config.toml
arch = "xception"
stem = "deep"
beta1 = 0.9
final_lr_fraction = 0.01
Rows from block 2 of a small self-supervised image encoder, named by matrix and row number. Rows with one number belong to one channel. Each number is 128 + 24 x the weight over its row's rms, rounded and kept within 0 to 255. All counts start at 0. Numbers have three digits each.
After each channel's rows are labels from the 100 images, of 14976, where the channel reaches its highest value: "strongest on" is what is common among them. Only what is clearly more common there than usual is listed. The data: microscope photos of single blood and bone marrow cells. In brackets: how many of the 100.
# convs1: first pointwise conv (model.blocks.2.convs.1.weight, 320x160x1x1), inputs 0-159
# convs3: second pointwise conv (model.blocks.2.convs.3.weight, 320x320x1x1, transposed), outputs 0-159

convs1.162:169132085099117169139146157158128119142160133086116147080140087126125119172149082107130130121139147152114101133144116155135098143119139148116165128160117139170157143133135113138134127111102119073135115091098088102135129108122121134136127154121155186139113088110120136131096113119141183055125135085152151160129118148160134116102098140125090169112161142110111138132152130143131124143102055135140123126151147108120103159154138098135114173149147120150146166124117142101123114148168128
convs3.162:122124116098092100154123110121145142123137181113159110137133095165129160168150105106100079119120120166104113105114110116078131160162138134129130112139097118089150120159139125151123139129144112142171147095120140096120143113157109170186108140131124116138155105131116109149129135113149097147080100106134100155126148145181151137132152123131142115162136157134118148210148093103158130157146169131085100118130114117150144121140105169171149128134138111175151127106106134108142124122125124
strongest on: cell type: erythroblast (45)

convs1.137:152131137106122140168124165139188116093115152133136146116093134101130106095135156143126119124091136118177129139163102150104161079158139070118165117160131085145101151133165120144115147144111120140096105132089120109117118109129139114182092124154165118160079156089110134157121129133117115162149154142140149109138154096120139123061169108105122139133116104124131123133144112128115142135143109102140151116129085144081095113144134124142104141110083115139180148143070148115144141132131097
convs3.137:153145141105107107134192128165173106109102107117156114203152136152118140105116149171148152135146150123132158126119145138145136065131088121107127151110124144126105137106105116145129092127118161122140089158085112109100190113200158095143125149127155117114119139118115148135145109121117121136128146108114115090107117152131086126125120139141177131128138142109141155126127098098109111143158178142103100130131124122136187107130140133137156106134151132154125157131101113139105113148121101
strongest on: cell type: segmented neutrophil (40)

convs1.16:110134123135138125131165082090112106136114070123096148092129097141113149129147135104133149122109117137144145127148167128139155129128146137128150122127152140092154132101142130135078131124127120099108131133182137145108060085116111102097178121101116164150157107143145141104120128137120140144144118076134126175151116127151161126139176168123096082124106106163124149144105117116098091159109132145131107072073144120179127158153123117116096151142137098096162177114121111144133131113092121
convs3.16:143110175152123129109132115085112081166103104086149090129074088152148162147140171179100125114118140138140143151103160151167131120121127139144146127108143064087143137142125136099118116098115111132130178143139124161117139100114117111120161116131099152090085122140109120154096170167135141104145114153123154110111096084164124117121136095127091121180099079155120125125169110134122143134132158134142112173151116125158097139133151133114138107130138140098111117118106090124141103097139149
strongest on: smear: peripheral blood (60); cell type: segmented neutrophil (54)

convs1.155:204098094153112129140166179116130113100128117128143107151149144116117130135151113140152130132161138159113121123182153121118129133109118160122130106107144132118140160121145138191088104131149150124123160123093118098125133151113140144120142132130138128079155135146108115136167135126136172147141092113125137077073108091118137148129114092121112126121131105116124166126123122139141161118147077154117163162170122171122167126119146122109167143091165145143110146127177082113088118161159171
convs3.155:152123124136127111122123129068149125133174103154122134124161142100133107157135123157102123131087125137123119108102127146113125139088167118118140130097161130112092124199149147145116128139150167107157125141145105108124123135098109180151136123127121139167093137149122104056103148116089134094092140114136115184133097154122130155112139096122140158144143138156146137125199167099101150108098134151101146119140175096141161138108139140095100121087143137168120122117138111142086168157112138
strongest on: cell type: erythroblast (32)

convs1.86:098110113105140135100139158085128144170090090140121133107149123111166112147184168191156070166143124117114125137153136177090136141196129119120102137116121105158091101133123167084147140154140151087123156144111103145140172125135099126081124099134072147108122120119101124120138133118128141093117108110138115186115175142142128118132104153147096137144103103135140138143146150109136102139156148161131149143127152160113146118099099102122113130135133144106143116152117111120097099146154121
convs3.86:143118121144126101162137076170098126141112137106097184158111108133146125138127114102091141118124127138086180111110163133132124129136076118124160131091117131185135122136124154147086154101100086134146142119090135111120146092106102114136121105108145091104130129134121127128149127140131121105133104106143121140162158141137126113142087097116149155127080083088130121081132141105166153164139152186098136109108112121082138161157100137112128096105115107125139111122128146162139136144151109
strongest on: smear: peripheral blood (37)

convs1.97:144071097130131136104164128098136101088141133153149197145176169135156115107127178129115142106145100121143125122102114067141106125112115093155117152095146131142123126124110126102123099095158184099128178133153129133105142084138135114117183142146103116137129142117139124118114083135121119160151108132089102117105110115148105124169139148110114165123125138155116114133170102147110063143130114111105117091092121134123165139149114137101136125144071113142127125122150137129090130144096098
convs3.97:132125125112112125151167122107115104115137108097056153110080137115093145125084153129147202098083100133109106121107139124148163116174085170129114099148112109131095110115142122128116081133137122157099172118147109105136163058151124120145112130159135120116131115108131130143126126124093146079164120115119110142163100187137104114140146143108128120114140118131124083158143143104142075113120098119151071110105091145138159106099090130117137131108127130121149111095135143145107119156130157
strongest on: smear: peripheral blood (35)

convs1.144:124156105130110174112174154108112133088122152140149159176125168157144124130079135109103131114126070142109098099108137100156131129110123142113127136091165116103123119111191108123119110116108137153123146137133149106093102138114107148086141136154092067124126083094126101157129107103147117154148114113155090102076080117133073094139143134132144106130160116147160115184160121144102123134118128085127103097138134159117165119111138116158126126125132126110154113094137131104133113099133150
convs3.144:120132119084169168166117126130129124086128103156113148057085143136159153146087097087095085194109124141138097131089119114115174145112129102116119136132154087136131157177109085119160159110149128162168132084149123136141129091135131152097107106112148154173107102147124098113165121180099111112108189135160115098155151118155121126093142100124150121152146166124157134162107158144077132092106124119163146117115118107100173128099138144127152113121152126174175169151146160168124094152140128
strongest on: smear: peripheral blood (63); cell type: segmented neutrophil (46)

convs1.232:148129128133148116145056122119114096135097071155157138097104171126116149155134117147111139102138093144101136068137165096158117133096097134171142126114131130111150167148115112106139123124114173144102110106117105132098138131095134120113140135125119163122129141106147144102133098113153127153136138110143109110141151115098127101096113125110139107116078166202074097154128125119190124120139121132123102127123159119093155110148169123105153147099112138103081111084093128116142102150143108
convs3.232:159110137123065147075176188099130114109108112105129118091115141151144147106140147130154146128144146132130114105163117145100144149145136108081134076128156147160117081126127179083141132116120132168122152112095124157110082134143111150131136127123121130125157135107135138140125129095101092129131123149113110133144100143119153157146098117116163135181152118146118127127144165130160158138197130146122118157121073121130095105184134131110130096158121111141111097163125113173135143105154103
strongest on: smear: peripheral blood (66); cell type: segmented neutrophil (47)

convs1.67:147091131074150093122143119120073129134129137109093086148127171146107087120119118150128124117077127137132103112075088119152136131079143161151126108134095095099127132118127117129183117151141103129083114131136107110122159120115128120115124157120112130111156135123138154114152132140098126166101112203101123126108173138148126109100144146127130150091127123113116160127164104174124099118164084077127139145158131154153130110150090100127150149104175102134135106128116119124111161150158165
convs3.67:116110106137134140118118133102158155084099143107124134115144102131084103156121150144092172105187147125112138140117108135154170112162143132111163117114159147138103163127131094153105127130104160127084148126126114154138143142130100069131154094117148166136090093124120120112157156105122103094097151114134094113178163136148134127176123154165134131099111167103129121094118109159174117121134096167164132116142079135154125138175122143128135137130115166132144133129127155132057135118148093
strongest on: cell type: segmented neutrophil (41); smear: peripheral blood (35)

convs1.55:092163177146139146177115135130121150127112131137140117118146148128134101119158139155068123101111144132120093131167168149112113092120110102107156115090108125118085124101126153094092105143117144125144123100140107138114110115144146141133132085127086138104097143101129086108112081123133150154127100151074163113139185138149118110125159171165160151154142123106165084138147099083141112130147091112116133087126111133118144196130104160143148140159106148104143122101141099137131139134108152
convs3.55:133074112118143122157114086126137103154144135131105128118098148127156117124139145122154176098120135134121133112109139139111070122101091136135087107111146148103101092134143129123084118054141109142153147078124159117143152122131125132126117115121154113123166157150148135106116136122151116128158114127089070107116129126176167081122153082133113088140142124141086133162126107164083137105089113123151128097093134109124135071141109086100133129131174103129098100093098129125136102113181138
strongest on: cell type: segmented neutrophil (76); smear: peripheral blood (38)

convs1.288:112107146106126104081095103118125108145141142187092117189110100168127133091131120115115133148118156110131140103101126134127100148103136163116097109123126101116128136121086148151111109139183152088127094142146122105160097125162105095090148109137114167157126121147117094177091107068148177154095119111116136146102098145104157140120099121124128122134135098113131117160123149160108072119154114130114118124096163130078130143133152163127113133150107174129129100120148122126129085151139153
convs3.288:155144074123132134114161128120111120088085171126114165090162158123144098106086138130129175144129110104123077147112119142100143109113120071124119111152136140150102135110141125135124156112109150097158102185101098082107143139097157129145127169083130120105127126107144095145158090109147129146103155129133139088116136147110098142109113139105141113097118130124157148063131099105073129138107102117139121111123112139087178134132152128130135145141168132168130110144128148120157131154123117
strongest on: cell type: segmented neutrophil (69); smear: peripheral blood (60)

convs1.290:137167139121132151101091173131152100076122135137141111123164145152118121144141119116099112148156203162107144148135148132160107145132150118125143158157115135118148149130060087122095139137147107098130132121145115161111115146081116127118160131081111105125124182121147109166131144120077146113145114128120137123120111100169111166117106128115122108103152115128130176125158134093125125100167131151160119117085122164116146175131119113137125133104116099146180126091138104149082159167121161
convs3.290:144105124127129150117114137077119095104137115144101124142124119125159106119127157148159102103125087115153118129112107106058134139104100140115135128136124084141125101128105122138140122124138144122121159125150094093090121140120162136114138105115142106122161132144123089156127100103144119094115162122110127146159114139137096134130112118156150169118159142133134158112114122105121109106141085105099091151158099147142132080083127105147127083153116089146133111130087099083132146125111145
strongest on: cell type: segmented neutrophil (42)

convs1.269:143150142151122125152146162106126093149117124143153107112107121057156046102130125108109114154177184154146105145133170157146131167099125132131143141121152134153112124124118122107125139094149177139102125101167125111127136054156179096135114145157127096137118119156137159121126104143128138120133115137124138097130139109110128131126154103136053107146114121116101105141126120100124103136130125115154146124084134090108120145156097163132127127155145117134124132158166106084131102139115077
convs3.269:122135091090159120125115135117161159100125138113120136117083148104149120172127073112135116147122160100139115128091158130119142128115178128116131155099202099096125156118117122126150136163123145077167117125145160121145122155151146165117121110144084123113103081116137131104144102151137141131116169086165144118120110128122114145164157131131128100137175139135141170111062129122106149129160118086093145109066147122173138143124120170123121136135130117108153136122124089080190102133111099
strongest on: cell type: segmented neutrophil (45)

convs1.34:157113132140152115082105137110126136084110130126145171158120122111164140162079123135167130088123124136127116087122141144120159132100098124119141135079130147105093167164159149142089134157131127165164099140151170140119137098098152129118126146157149132127122153095106096133127118088139105098162124106163158123130111120084089122140106113117146100168159137135148123102122152121154119166070114129131119118082078158138097114127112079155119158128128162123102107163152174144135127097153135
convs3.34:131144163161144106128104116158129144130118116112129153071080135122110161168117116147081106167167148149110090100095161180094120153066158129105112153097119124110117123135111154145145098126127138125161077142161108087126136123124150135097147129147123132151106137088122169085149165137127098140110143138136136133138041097105107140132119104104146108137118094094119177143109132144153140111105128150101135137106106099132164155076127123144100145126116127171143186149136136143124137194148103
strongest on: cell type: lymphocyte (47)

convs1.87:138141096144134101101100133138154143124142134165103143131109152107121139125151103090135122150124127090102130106145132161120101159128101124158121123141137102136137154163138114123107125142102197086139075109074143145152124124094159119151104161111113148170125097142151113125159117126106134115155136127167139112103119093118178163119144139139133128156207124107164121201154116109148140158149096102126079154151081135133156157108134120138151135133119182130153127133117131134126087143126097
convs3.87:135134124120139162141104112091112094100115123076108102126146143098141094123143183140140114089177084096115112115107145114115165124086147154106122083138133104146084112122122148112132142136131127124132113151114064109127093118108144115112129082173136159193163131175151140178090115152151091105127123126084093115129116175142114119140124124159143123107146081111108109105139143156136110115118139118120114163138108114104113137128144142129145154106103133114145141164121097154105205134124125
strongest on: smear: peripheral blood (37)

convs1.3:123098096108094118151107117097180145143175105143099175178113136176143121126108115130111128138114163167153129163104159131145144130162139143083099134148105110131157107130175103139165136135172123140136151105136146106074127141096130163117116142125162124112115134125132137174142115109133114139103133093091109121127106133135157103109119152116093103135108131157067128103132154172135143159166087109142082147072128149103110133112158143097140118160121128114134128137125130122147129191146129
convs3.3:119168145150131128138163123106108106116101099124125158147125114100151130144125137128123117157133109137078100158118168155143141122122123168112104118096150105123094158112103082110108147170126159107144074140120136141089113116166133167128097123065153162145103100142106113144081099100103127097162193120145135136121131108135178128119117097118148139156118135143133118140123142144138136113122128125147127131129167122097148151064118100144159118120134135133101136147080114133108166182097101
strongest on: smear: peripheral blood (41)

convs1.210:132121118160119170168142140119118143129115142123124128164160145128161102120110112125149107157148129122151093139129121161140141144100093133145155179130175140091094115141171103110159139146156114154125133167091110086141175149112089120105167105110117116154154102110138132109124120143150140184129118146143135141081134109102175113096097101132150097129146096088137161133156169119112101101146106143134078135139144135068127162109133140138151144185179100142118121134120124123157156156122110
convs3.210:142172124123184145121118113115156119122167123154131137150165122105150115125170109167140127150148127162132129138129104135128167086075124138127126097074120130119120153106143130150134137138136139142120123150133129152172121106080105149135114145150144118126173124143114159126116118098176124110131140095174135136127111123108105111137146139098129142137139140125142108123108138142114180185135107122162134128143138139098156158129153127141104160105100109120132140135090066111139167149171116
strongest on: cell type: erythroblast (33)

convs1.45:125114128161138090139129152108074131106119112121117161147106130115144136172166162130131094127108154112146140082133139143109140116106145144154121188096161111149110068133123160157140135142091187121137120125143161142125084152139138114111125122151125134112133111161162130113114132149145142109134165075149127152132132143111172114135148108084098187126148116134169171101141170154133150135111116081138164161115138133119137135131145089165146087142088130137133125101153104119136131120067109
convs3.45:134120152086145130126117104103139189204136119143142133108121132133141100108193106134154123130148124114117127147135116135128106141135129113113147150130119101104142125106113132104145133125132124155103195112154145138139126179136090115118156141160116107097117057115156177146118109137139148130138137142194135134117111125154171078154122151139124164141132127144096160154138118137159110162145104146128170125145129160174100118111149144105108150150142111079140101097118162129144123142107137
strongest on: smear: peripheral blood (50); cell type: segmented neutrophil (48)

convs1.134:105115094132134095137138115107116116110117148127120132108095119123158126098153113066136170119110134145117126120086155114110152153142148146152104135091142131098090122139125106153149143134130166118125122121137138141136072142088160124108108113101122089087128112160163113137143111118171134188173168083088123141117104144183141121160121116110107159122120079156095145156143135111114158128177142145125145130138082161127087136121144121146107077149156108117149102111144139124114171120146074
convs3.134:125125112107123088090172112092133105127131155126095088155144194120090164127138097133105157126177084144109110135146123150174149123160141123152103150109089136123150148177118134151145166130114131110195087126108078153131123138134143143121101150079180134121117165113133096123095106128084106135161129078094149095143119137144100157119116112112134122151148152117151154147105150125103157121139097092159116139110137137115159166116101130142139113155151149180116127106119120138139116119106099
strongest on: smear: peripheral blood (41)

convs1.64:117091176127091108134067116157140135148104135147146140114129083114157144139138134151128121103137113114151131147101095109173128131137136122174105123148157130089141145116122099156143118157103144120124156172101099139106151138156153136063177147134126075103087140135159145106116140140114145191151130151108135159120092147124126119171120139137128134139106099144125126131163172134128115143141147116127163125117128122122074079167102123115102110114162148129098142168132160085098103152096134
convs3.64:099127069164128143154109156141139173112127100146149105118154087164149114115184106153128098150138145112126116166152117115134119134149134133124097120125125112159123170106160113174133157154126179171134122143112125144079109148167071139105107111124138148137155119109153169139048157188106124094156137142101145111148125167151113120143126148137122134105134159141129121142132098138141146124101105137119133147171156156143164165100161132125121144142143146114138114148112169119111113125107093
strongest on: cell type: segmented neutrophil (55); smear: peripheral blood (36)

convs1.63:149112152095118094124127117154143134155161123122097092115132123143138118123151113111097093132101096155117099168147122139128160114112098111108173162157152083118104141146169139109151126148098076137118156180065151106130142129137120132147104115145128123125161054097107130165134068136135105149130134137141116146158117095123136106125127125145150082127107134124156103084133103150097154156126127178163129099110146117117100126089108154147137099116097164132101149098137146117106171127105114
convs3.63:138112111095125108099109073150118151129167145132095116122119109123106192084109162138118087132126154128154131191129124072140150104138118113151137100164124134133164117171151124164127110129176117127122113138153082092145135077139149131126134107140149087127089134137143139141113145162122122144095116101088130144120125117136130149133109172188178126159093139123110143101109116101092112086128128159103135109112166155132139151110121148129155118159128145144140124153114139106073112108128132
strongest on: cell type: erythroblast (41)

convs1.15:170098132136164108150157149124162119136122143141117146142154118128136094143109147113061089126114152085116134114128102145112135124122087139156116132108124153156176152154119145133131134122097141121116109139110144116196105143082165098145126145129160113151128101154081113050118133096123112126112160109116091128118132105123148157150104144117103164104153155118138130078123133158118138153153097120135116096133134133146178087157127107126176134100105112128107113106110125148130130193134086
convs3.15:133137129144113164114153174141159154100134128100126152145098155115118139117192158156145091138156126115136178130089101123121131148158097106105143123117142151128130119146130151104135123110160084158137135121146114117105119105091159166117136144103144094153174103142140182102136121141097107115101123104116186138126096113101145088128154151165132062122140142169108119130103108103111123113128132125101152153126083115138091124138107117127111138148113162150144135124139160128110087105154133
strongest on: cell type: lymphocyte (43)

convs1.37:136104136169135132130132143098142139129102127086097139166102151140141146138126146110126147100132082154128113115116119091158112151148106097129063093138141136137124131112106124117131174138125139134127082160142139102101099179151139114134106117085137150167144091083104140139089136084157156143135123122141167177108126149112132153151115119106103138118124169156134129110171156193082113104126164135104053147135144142128105148130098142103168116139133145143101127094109130089110128129126113
convs3.37:111083118180094109106141104088105091173154125192111130147162151100183085213110138164151151132113149134138108103105161126128133102125122144119116116165142120137146176130135122175152147170139118149138139111136138130200123142109092143137099149142153129091139122141166149203121147100122111167134079156131120106097102141126152170147157138152130096150135113152110143145121132092145125172120133144138099179161122128139091129149147128148140124131152156129141157158161143131157153130137118
strongest on: cell type: segmented neutrophil (43); smear: peripheral blood (37)

convs1.238:121173110067089143168133104164095134125188132106112088107141111106104111138123144135092145101131136100161148154151114121095129127082106107144132167143110086116164107113094135100115162114087126105118108137126126117141147138134101131141110115122136143181129139147105144184139114109167147155109140157140190130110168099173102122098121103086137126098134160138112152167115120127130160094109113141141145132134130096106161151145160090109117143096138128090133114174126132115111120106135113
convs3.238:127130119138140117110126109089117106148084098131163114085121157111117127169079159114172174120165136157116134139136165132147151096160136165155075130138144145111168140145152076126086168117116108090145163137136130075109148112168129104102141139097130098139123131098120121137198126120118114112126125117163130144137145123164149158136117116158155149116142128142154191119166119141110124146151126114183097125102128062095148144176138118103139114157135128110130160146118127139166148137132079
strongest on: cell type: segmented neutrophil (40)

convs1.138:127110096154120125122121103107148142139102148152157149103143148117116138135158162117141139155063181152113112134103116139162145121110146136140158137080076125112121097146139095130177120139143088147102152068117098156127098100139127158110088109102103141124157125133110157086171121118127131107119079166116145103137147146143155154121149106166112159127126106168105144113125118094150132173127139180172115100101121133151152112133134141114131139140124134131130083092154156122152098179129157
convs3.138:077158133134164138124128127104135142148176112112140129117128163107126132140111132151094109122123090115115150159140096148150108101153131141156137144081130151135194096123159120174136121118123166148121131160122123126177150084090124157127145123127154186150142149140127157104125113124144148108151109075084131136140104165109132116144103143147152110173156121099132146169114154144175141113153135113111122060121126158171131132116114123136106108110129138144175108098148140090092120104105120
strongest on: cell type: lymphocyte (38)

convs1.14:154133139145130123114079184085162171169133105120159130115094110154117164165131151104113107186109153135144096154123129202121149111098183157146144120136101089191124126135143123085157137138156167130163129110128114140090137113157110107142129123122125155133121120124121109127148134109112131067120141109138098081136117125140103156127129106135128159138170134107146126149116130110172117099174146112096114128093138126109160123089126132136091135154115144142124141134145089119138088145131117
convs3.14:130148114112093095111147117157136143126120093104095147131137079127157116120119153169129126096130138148134129091112177190095138069117145167130124091115125126180145121123128111147123117153145133108094123119107137131169145126135131094129118102120146139163115119143120142136141113137124132098131120107137108137118098108141154099108109051152152126089109127106143096121140162112139095079123128164088110114103093113101136159132139125115110126081088126126173153120126140119139167157124078
strongest on: smear: peripheral blood (53); cell type: segmented neutrophil (51)

convs1.163:147127122136143108107125117109116117090124140096158119187117173106142112157116177106156115125110102147113148123108170152131109139120096150182121087136116056122137151107142118130141100125167109108168096126169157108105115113092133122089129128148093142133126121142170167150156117075140170166097151109139100113078119148157111133111120110125113107152136092187109166166100157143152146167144153138155093132114135128116135154132152160141106130145138092118131141131130139116111153124126112
convs3.163:132114117107187135137154136155129140148104137127114112157101161139106067140133115152110095104110117142130153132184141134117164112082148136128121139130155126108139103103157147141124138081114148124114140118170147159110128156131157079135162143146078134123147120164160130115122127156156134098132061138158133115165098131130145131122146139130125106139145110137128131133156134102165141111133094180145113156105138150113110095150126131081118172159127133121106101095124182100095134101151152
strongest on: smear: peripheral blood (57); cell type: segmented neutrophil (48)

convs1.10:148127109129155126112111125115093121100105139081114160151168126144134138128135170111154142138105167109125082157092152168104105175117077134178128095169113154110125137182115145148094168116140126121135110132170147115126164145168162116151129149108130069106086153102122154117128123151146103147142111083128127125108084106132152110141109119116130130115134127126166128153114105103117122141173139142113105171155111122122123137144156102106117105145131150106113170109190170130117158130101101
convs3.10:123151154162149174135101179122104109115147116146169139140136141147166110149148119139154147124119089114174122160138119130116153119165140109105127138132134164095176135104066130154145121155164155095102076103142148150199117091150135120148106129168114142106150112147128126109145141147139164138121149120141155139101155127176137111116122105117135160119166157141111158107167146168093125132130126184144094108146124123141097105077126136119093118117130135128114144113141136143104103076100157
strongest on: smear: peripheral blood (41); cell type: segmented neutrophil (40)

convs1.228:102112120151128149132181108146119137129113092138111182176148118161150124167142150121122147132113135147105135139137140127159087129150143146120142159144171185103185151132132128139093134181077143148108137101114148094161165116130136180086126125119104108124121075127115136131138080111163141127121118099126112122134098112170114109115119128107167097116134110108171137089116130131111123119135159145104142134090106123153143102087083130174149128104114129099113135130103161154130130076152141
convs3.228:123139144103164150088188157103093139096154151093108127173097130130131134075143122139144113069117145166131150148086124102136103145130149113159122149112127162152130128161138145134133117168097122114085179122172161117134109100172147095068104118139127119123124148150132109134149123131166146087102098123138146152144128104176126136122116095134148123130089103103153108136120139102120129105091136112132107113161097143091084097164112127120177129098099112144080146130128165101148102139132140
strongest on: cell type: segmented neutrophil (63); smear: peripheral blood (47)

convs1.227:099055126142122138112137082104162082157121149102106124146152156151149125147115101150104128075129120144137088162133149124152095158114136141133179141113121148084117130141093147138114101133114143129136107144145157083161150107128163153096121115146122085148095154136162093138160075115157133126147128157117132148144113106144143122114137124135131120126097123154131163133119119116128125124134141092113177140078103123107155161154099087068131129094144101094126150095114124119066124126131152
convs3.227:148114115096116098147173099120070127065148127113106122158124134149151165138091107102147159151094109120135089092137160151156117123128115098098113159108117115132134118103130130131144138080156117096154112124149123142148115120141118154154114165124154128158100133135109127146136153108094127083120126101136124155120100119118074125096126087118129138175139066081097097116150114112095138126107145119150148155119172107169114117119128091160150143108160103135144122124124092145146138185137139
strongest on: cell type: segmented neutrophil (63); smear: peripheral blood (53)