Weights of a small self-supervised image encoder.
Model: 12.3M parameters, depths [2, 2, 3, 2], widths [160, 320, 640, 1280].
Training: adamw at rate 0.0018, 3900 steps.
Rows from block 6, named by matrix and row number. Rows with one number belong to one channel. Each number is 500 + 50 x the weight over its row's rms, rounded and kept within 0 to 999. All counts start at 0. Numbers have three digits each. After the name is the row's rms in percent of the matrix's.
# convs1: first pointwise conv (model.blocks.6.convs.1.weight, 640x640x1x1), inputs 320-479
# convs3: second pointwise conv (model.blocks.6.convs.3.weight, 640x640x1x1, transposed), outputs 320-479
convs1.119 097:445448472534445410500571537439558476508421526512492560480514427395582531520526478506393557480505505459508532523563562592414560468508483531499550457474421388496460432572495484586472563505608510485495542442524457550506475556511522437428461567568547482514536581554559532516468546507520518444446501542512532521497527497528530533549458583445479388444410506511449414562556524443477453490544469505448536472516480433568564476614591520526598522473409458450580439496540544520455493458474523
convs3.119 100:585491478490459546552460493529523454553535449598489484440542543595500517560481548548440414481462494484491512402514481514505549491585471503510454371526356545447423524457533508441542440525535449526468547514469601439450454461529443423522528487503527527575428491488479493455467463503535492579436560499578505449439493478440433459509516409511578401484498561460451468413471480564547488567495531539467514555433426576560419440504568577459562452451469494460355416435491440516431568440478529
convs1.120 104:573582483476467593479446512466478484462448494577505460553398474447547582417469446486513459441524436532558432514561510580535487420580484521523512329517527540554500448516571635567497412525556534481477502430464452583550514464424560473573594546537492472551459508479379480590425525474508469433502433447454670539433440525413514390524400459482453527530467501438523520461637553507420503518510453447510415462534529393527494446479498541537461503505566449469548446493416526476470515565550413
convs3.120 096:475485512456430470496508505492587346470538506545483596425440512602539408553481458468524511491553489463422492577378566532591442517421453513566535535509494367480510524531501463553414467427501391476417454503483543519404490573582532425629567501486526522434477534475541535568475474531565547526420499495436493472446528441481487505500485432433490503416635512421587470553500538453528487527501526480533503541441568417415545476491431446602562432490487428570590537507482507402589581528460475
convs1.121 099:522590389532468495492554503403481550512492505472526486529485469445565517495509468547554501431565427558528417587462568512574609416429588477471568474520405407553469503464451449504509502464522476569489463485441472586513516491531548609445518606533499544533484458526532516522448488482500424495467518591510548453544529468404436440559544574579542506577520525470483514546573527550545573544593560417482529545447462484463504517448501572506524489514543487516449463504462464540477504492526420
convs3.121 100:441468511553535479490505481541519464571453562518615455403475483514512490493652462537495539392511482493523574504516487442477547505550578502438477412389509489431534587438479451488500514405488628522484355506582546489480471401497508465508510539591486488532570470474393459435528403525419571450543510545538548538519516436606541472566426525573544601511487520408474449417595479573449454547538463527557530504586546397456569454524508572464445526436513460446468552495451577455465426434538516
convs1.122 099:486582577592519422437455462539504505526548539481432589519505508521417405540565503429362456513586456543552489519478559500436468484471511383477487466487528570555431496495494512503506479410470444554472477458452531467403505570457485542568453498523367445450410401481470445492496578517436454484457465456581478557501476501473431484514593471549465466454562500512545497609484488456478510447439591470583507565566543469532617422452367503539458540474609498568528437530622515464477469483400452
convs3.122 100:515473369468552575469529487408477459557456579481596565430618595492554555547411500444464489498456581517505630501513484536432431562547454463495498517503595521547559500533489522509507488413517557421473491460428506538505390415403508389528438403427444563497545520487496488538491550657498470561470583427528533417553466501478555484515457502519465560519601505562485515489538516531556469504516407460502510491422431492548539462607461513423399483552527509567483555444468482461448473508537423
convs1.123 099:536495555506613536443528532502471512503449579481455500591481492560473519506493529486466539513402450485462414495460465507487459540479550552515474473538518605539522515544533465543547516498554529459385454461423509476533493594554554555496394445561494468582456439552572506417450523520471502450532476474498496460567487437501538420508577574500474529475491535501534436549513494474428535463443466492469475419512524474526584472518456465494485543618501504464471608529482427390533508477501573
convs3.123 100:453474469486482471473508434520481445548528520451461483600512503546493485533486579566575437428542477443568499492503538464530435607530430405560449501559525402400508598406581532553594451475532542517501536455504517471526521480506410534536465472556495473449496580511513562529471543535480453493508578503516414483479529506465488501472525570403528568452621491482530561440465540546457556457488521447482549443536464387450487522519422554409512486447435511624439389557431504535522492501449391
convs1.124 102:471478520446615465506529573560581445560479596455492483567524514581474432584545460353522511467559490542537557536454492490481516544495549494448495434484505550433553497489474404508574436619492583591441473486374452479443547599505547495476500413502433484425495487409487383520506494481515431484478526516463463470496533372481479496597497530510535486459514449520550452459556498480492537457572523505536480520492530432503539519534491542537540602446461605605461460487532479469538446568442492
convs3.124 098:514623494509624598608483502477467431505421452378462582496420551526557474508576551365549499570492524512614580472489529534505559518488460451564489503524546539473576519540474600507503575481461517519456455465498449534502638530467456500519479461470552481537553516488534490528440512563516549559417529462465435521503518463504577555503509497531460485485471526527463464437533564477545482513448560503447461488568527531549496483572532541452536506510510483511465542494590505576521616486513579
convs1.125 102:533524458489575554526556518442464439550552547498501421519504505446447481446503458474470374400467414531470521527414509408532526457426471473529515439546380478510516509465699446557437524609466407472464507494523522454498467507467456531513506533541432466471562378530429499530525379506419425502525512400551523583468460564461500324423565493435427463493390494526500529480439528490516427505591493516557608473580626528527460527563474460459505461453429449477482571545488534481446571543493506
convs3.125 100:496471491463555431486507487521500494497537600521563531565588466569527475554457490473490505509494442428451434459418440455488438534467457394595588480423442537493441544493538500555515398532495442508545473527474582520440526568500483606555495433597557519475533542506503570488494497477549513421475443524512518483572495474469542545424494523521500469482580570464556525477434479486509522489394546593530440499446548454443583551572530583511541415575413454580452544487507561454439436550558482
convs1.126 102:538532485477468512496528533517557579473560551483599615460515446435488471517455593372515518486497497343520649490531537421519430584460426548528546510525591466564540486410558473459513484506493484480546465458534473433460456481415455534411574598455487494506582447551547434500535461396630547531480501515440535531566522517577468487536564554458469481522448497579536408435395471458535435505468506494593494493485484499591477450559477458489482466492515597406528507569547525509403480571408559
convs3.126 104:526474506442535610518466497491507487516424455516527430482445368519490456504509489460583453491489398478518594477477489538463581421563481593608476497482588555611493473509582483506479467479531463445540503480469522508462484419536467527572534373483510460383487505377506437563493551376503480532573570474481462579524563565498498526504523440386546576469492570458460536537508422452569462474536484553562429452517509553532555558464545430468471461428550503548492519439473605481525459509490574
convs1.127 100:518482576537488522500493499599448514493439472481526548500453469483512464588506539442574472467463444433516466590443473612563519415463522501495485533497482585535585498572509505535596473586451554478500486558520533467440421363462460532382459518476513479501439528508504460463467615473597500528435518479470499574492494425485478615498502476550560513465441431568616528524493562537473537490551499520558562526478427495596501512504507395522479471432538504466521513513516521443491454521443437
convs3.127 100:469489530454494412497470467441512463549457543451494421460463418472544449426500431487506452417419438533610425468529423553453497502510512530457571557535480463535513602414440474424435536453450422596413537424529495553562513392452508535499543414526407461521500513426499467492495515566471444483507470521501503498485571489539486441528395496471542422440492481531473489472508429448380470530573479385465513518516433422484494464440403509412493551455525499551489515514539588548414536502432517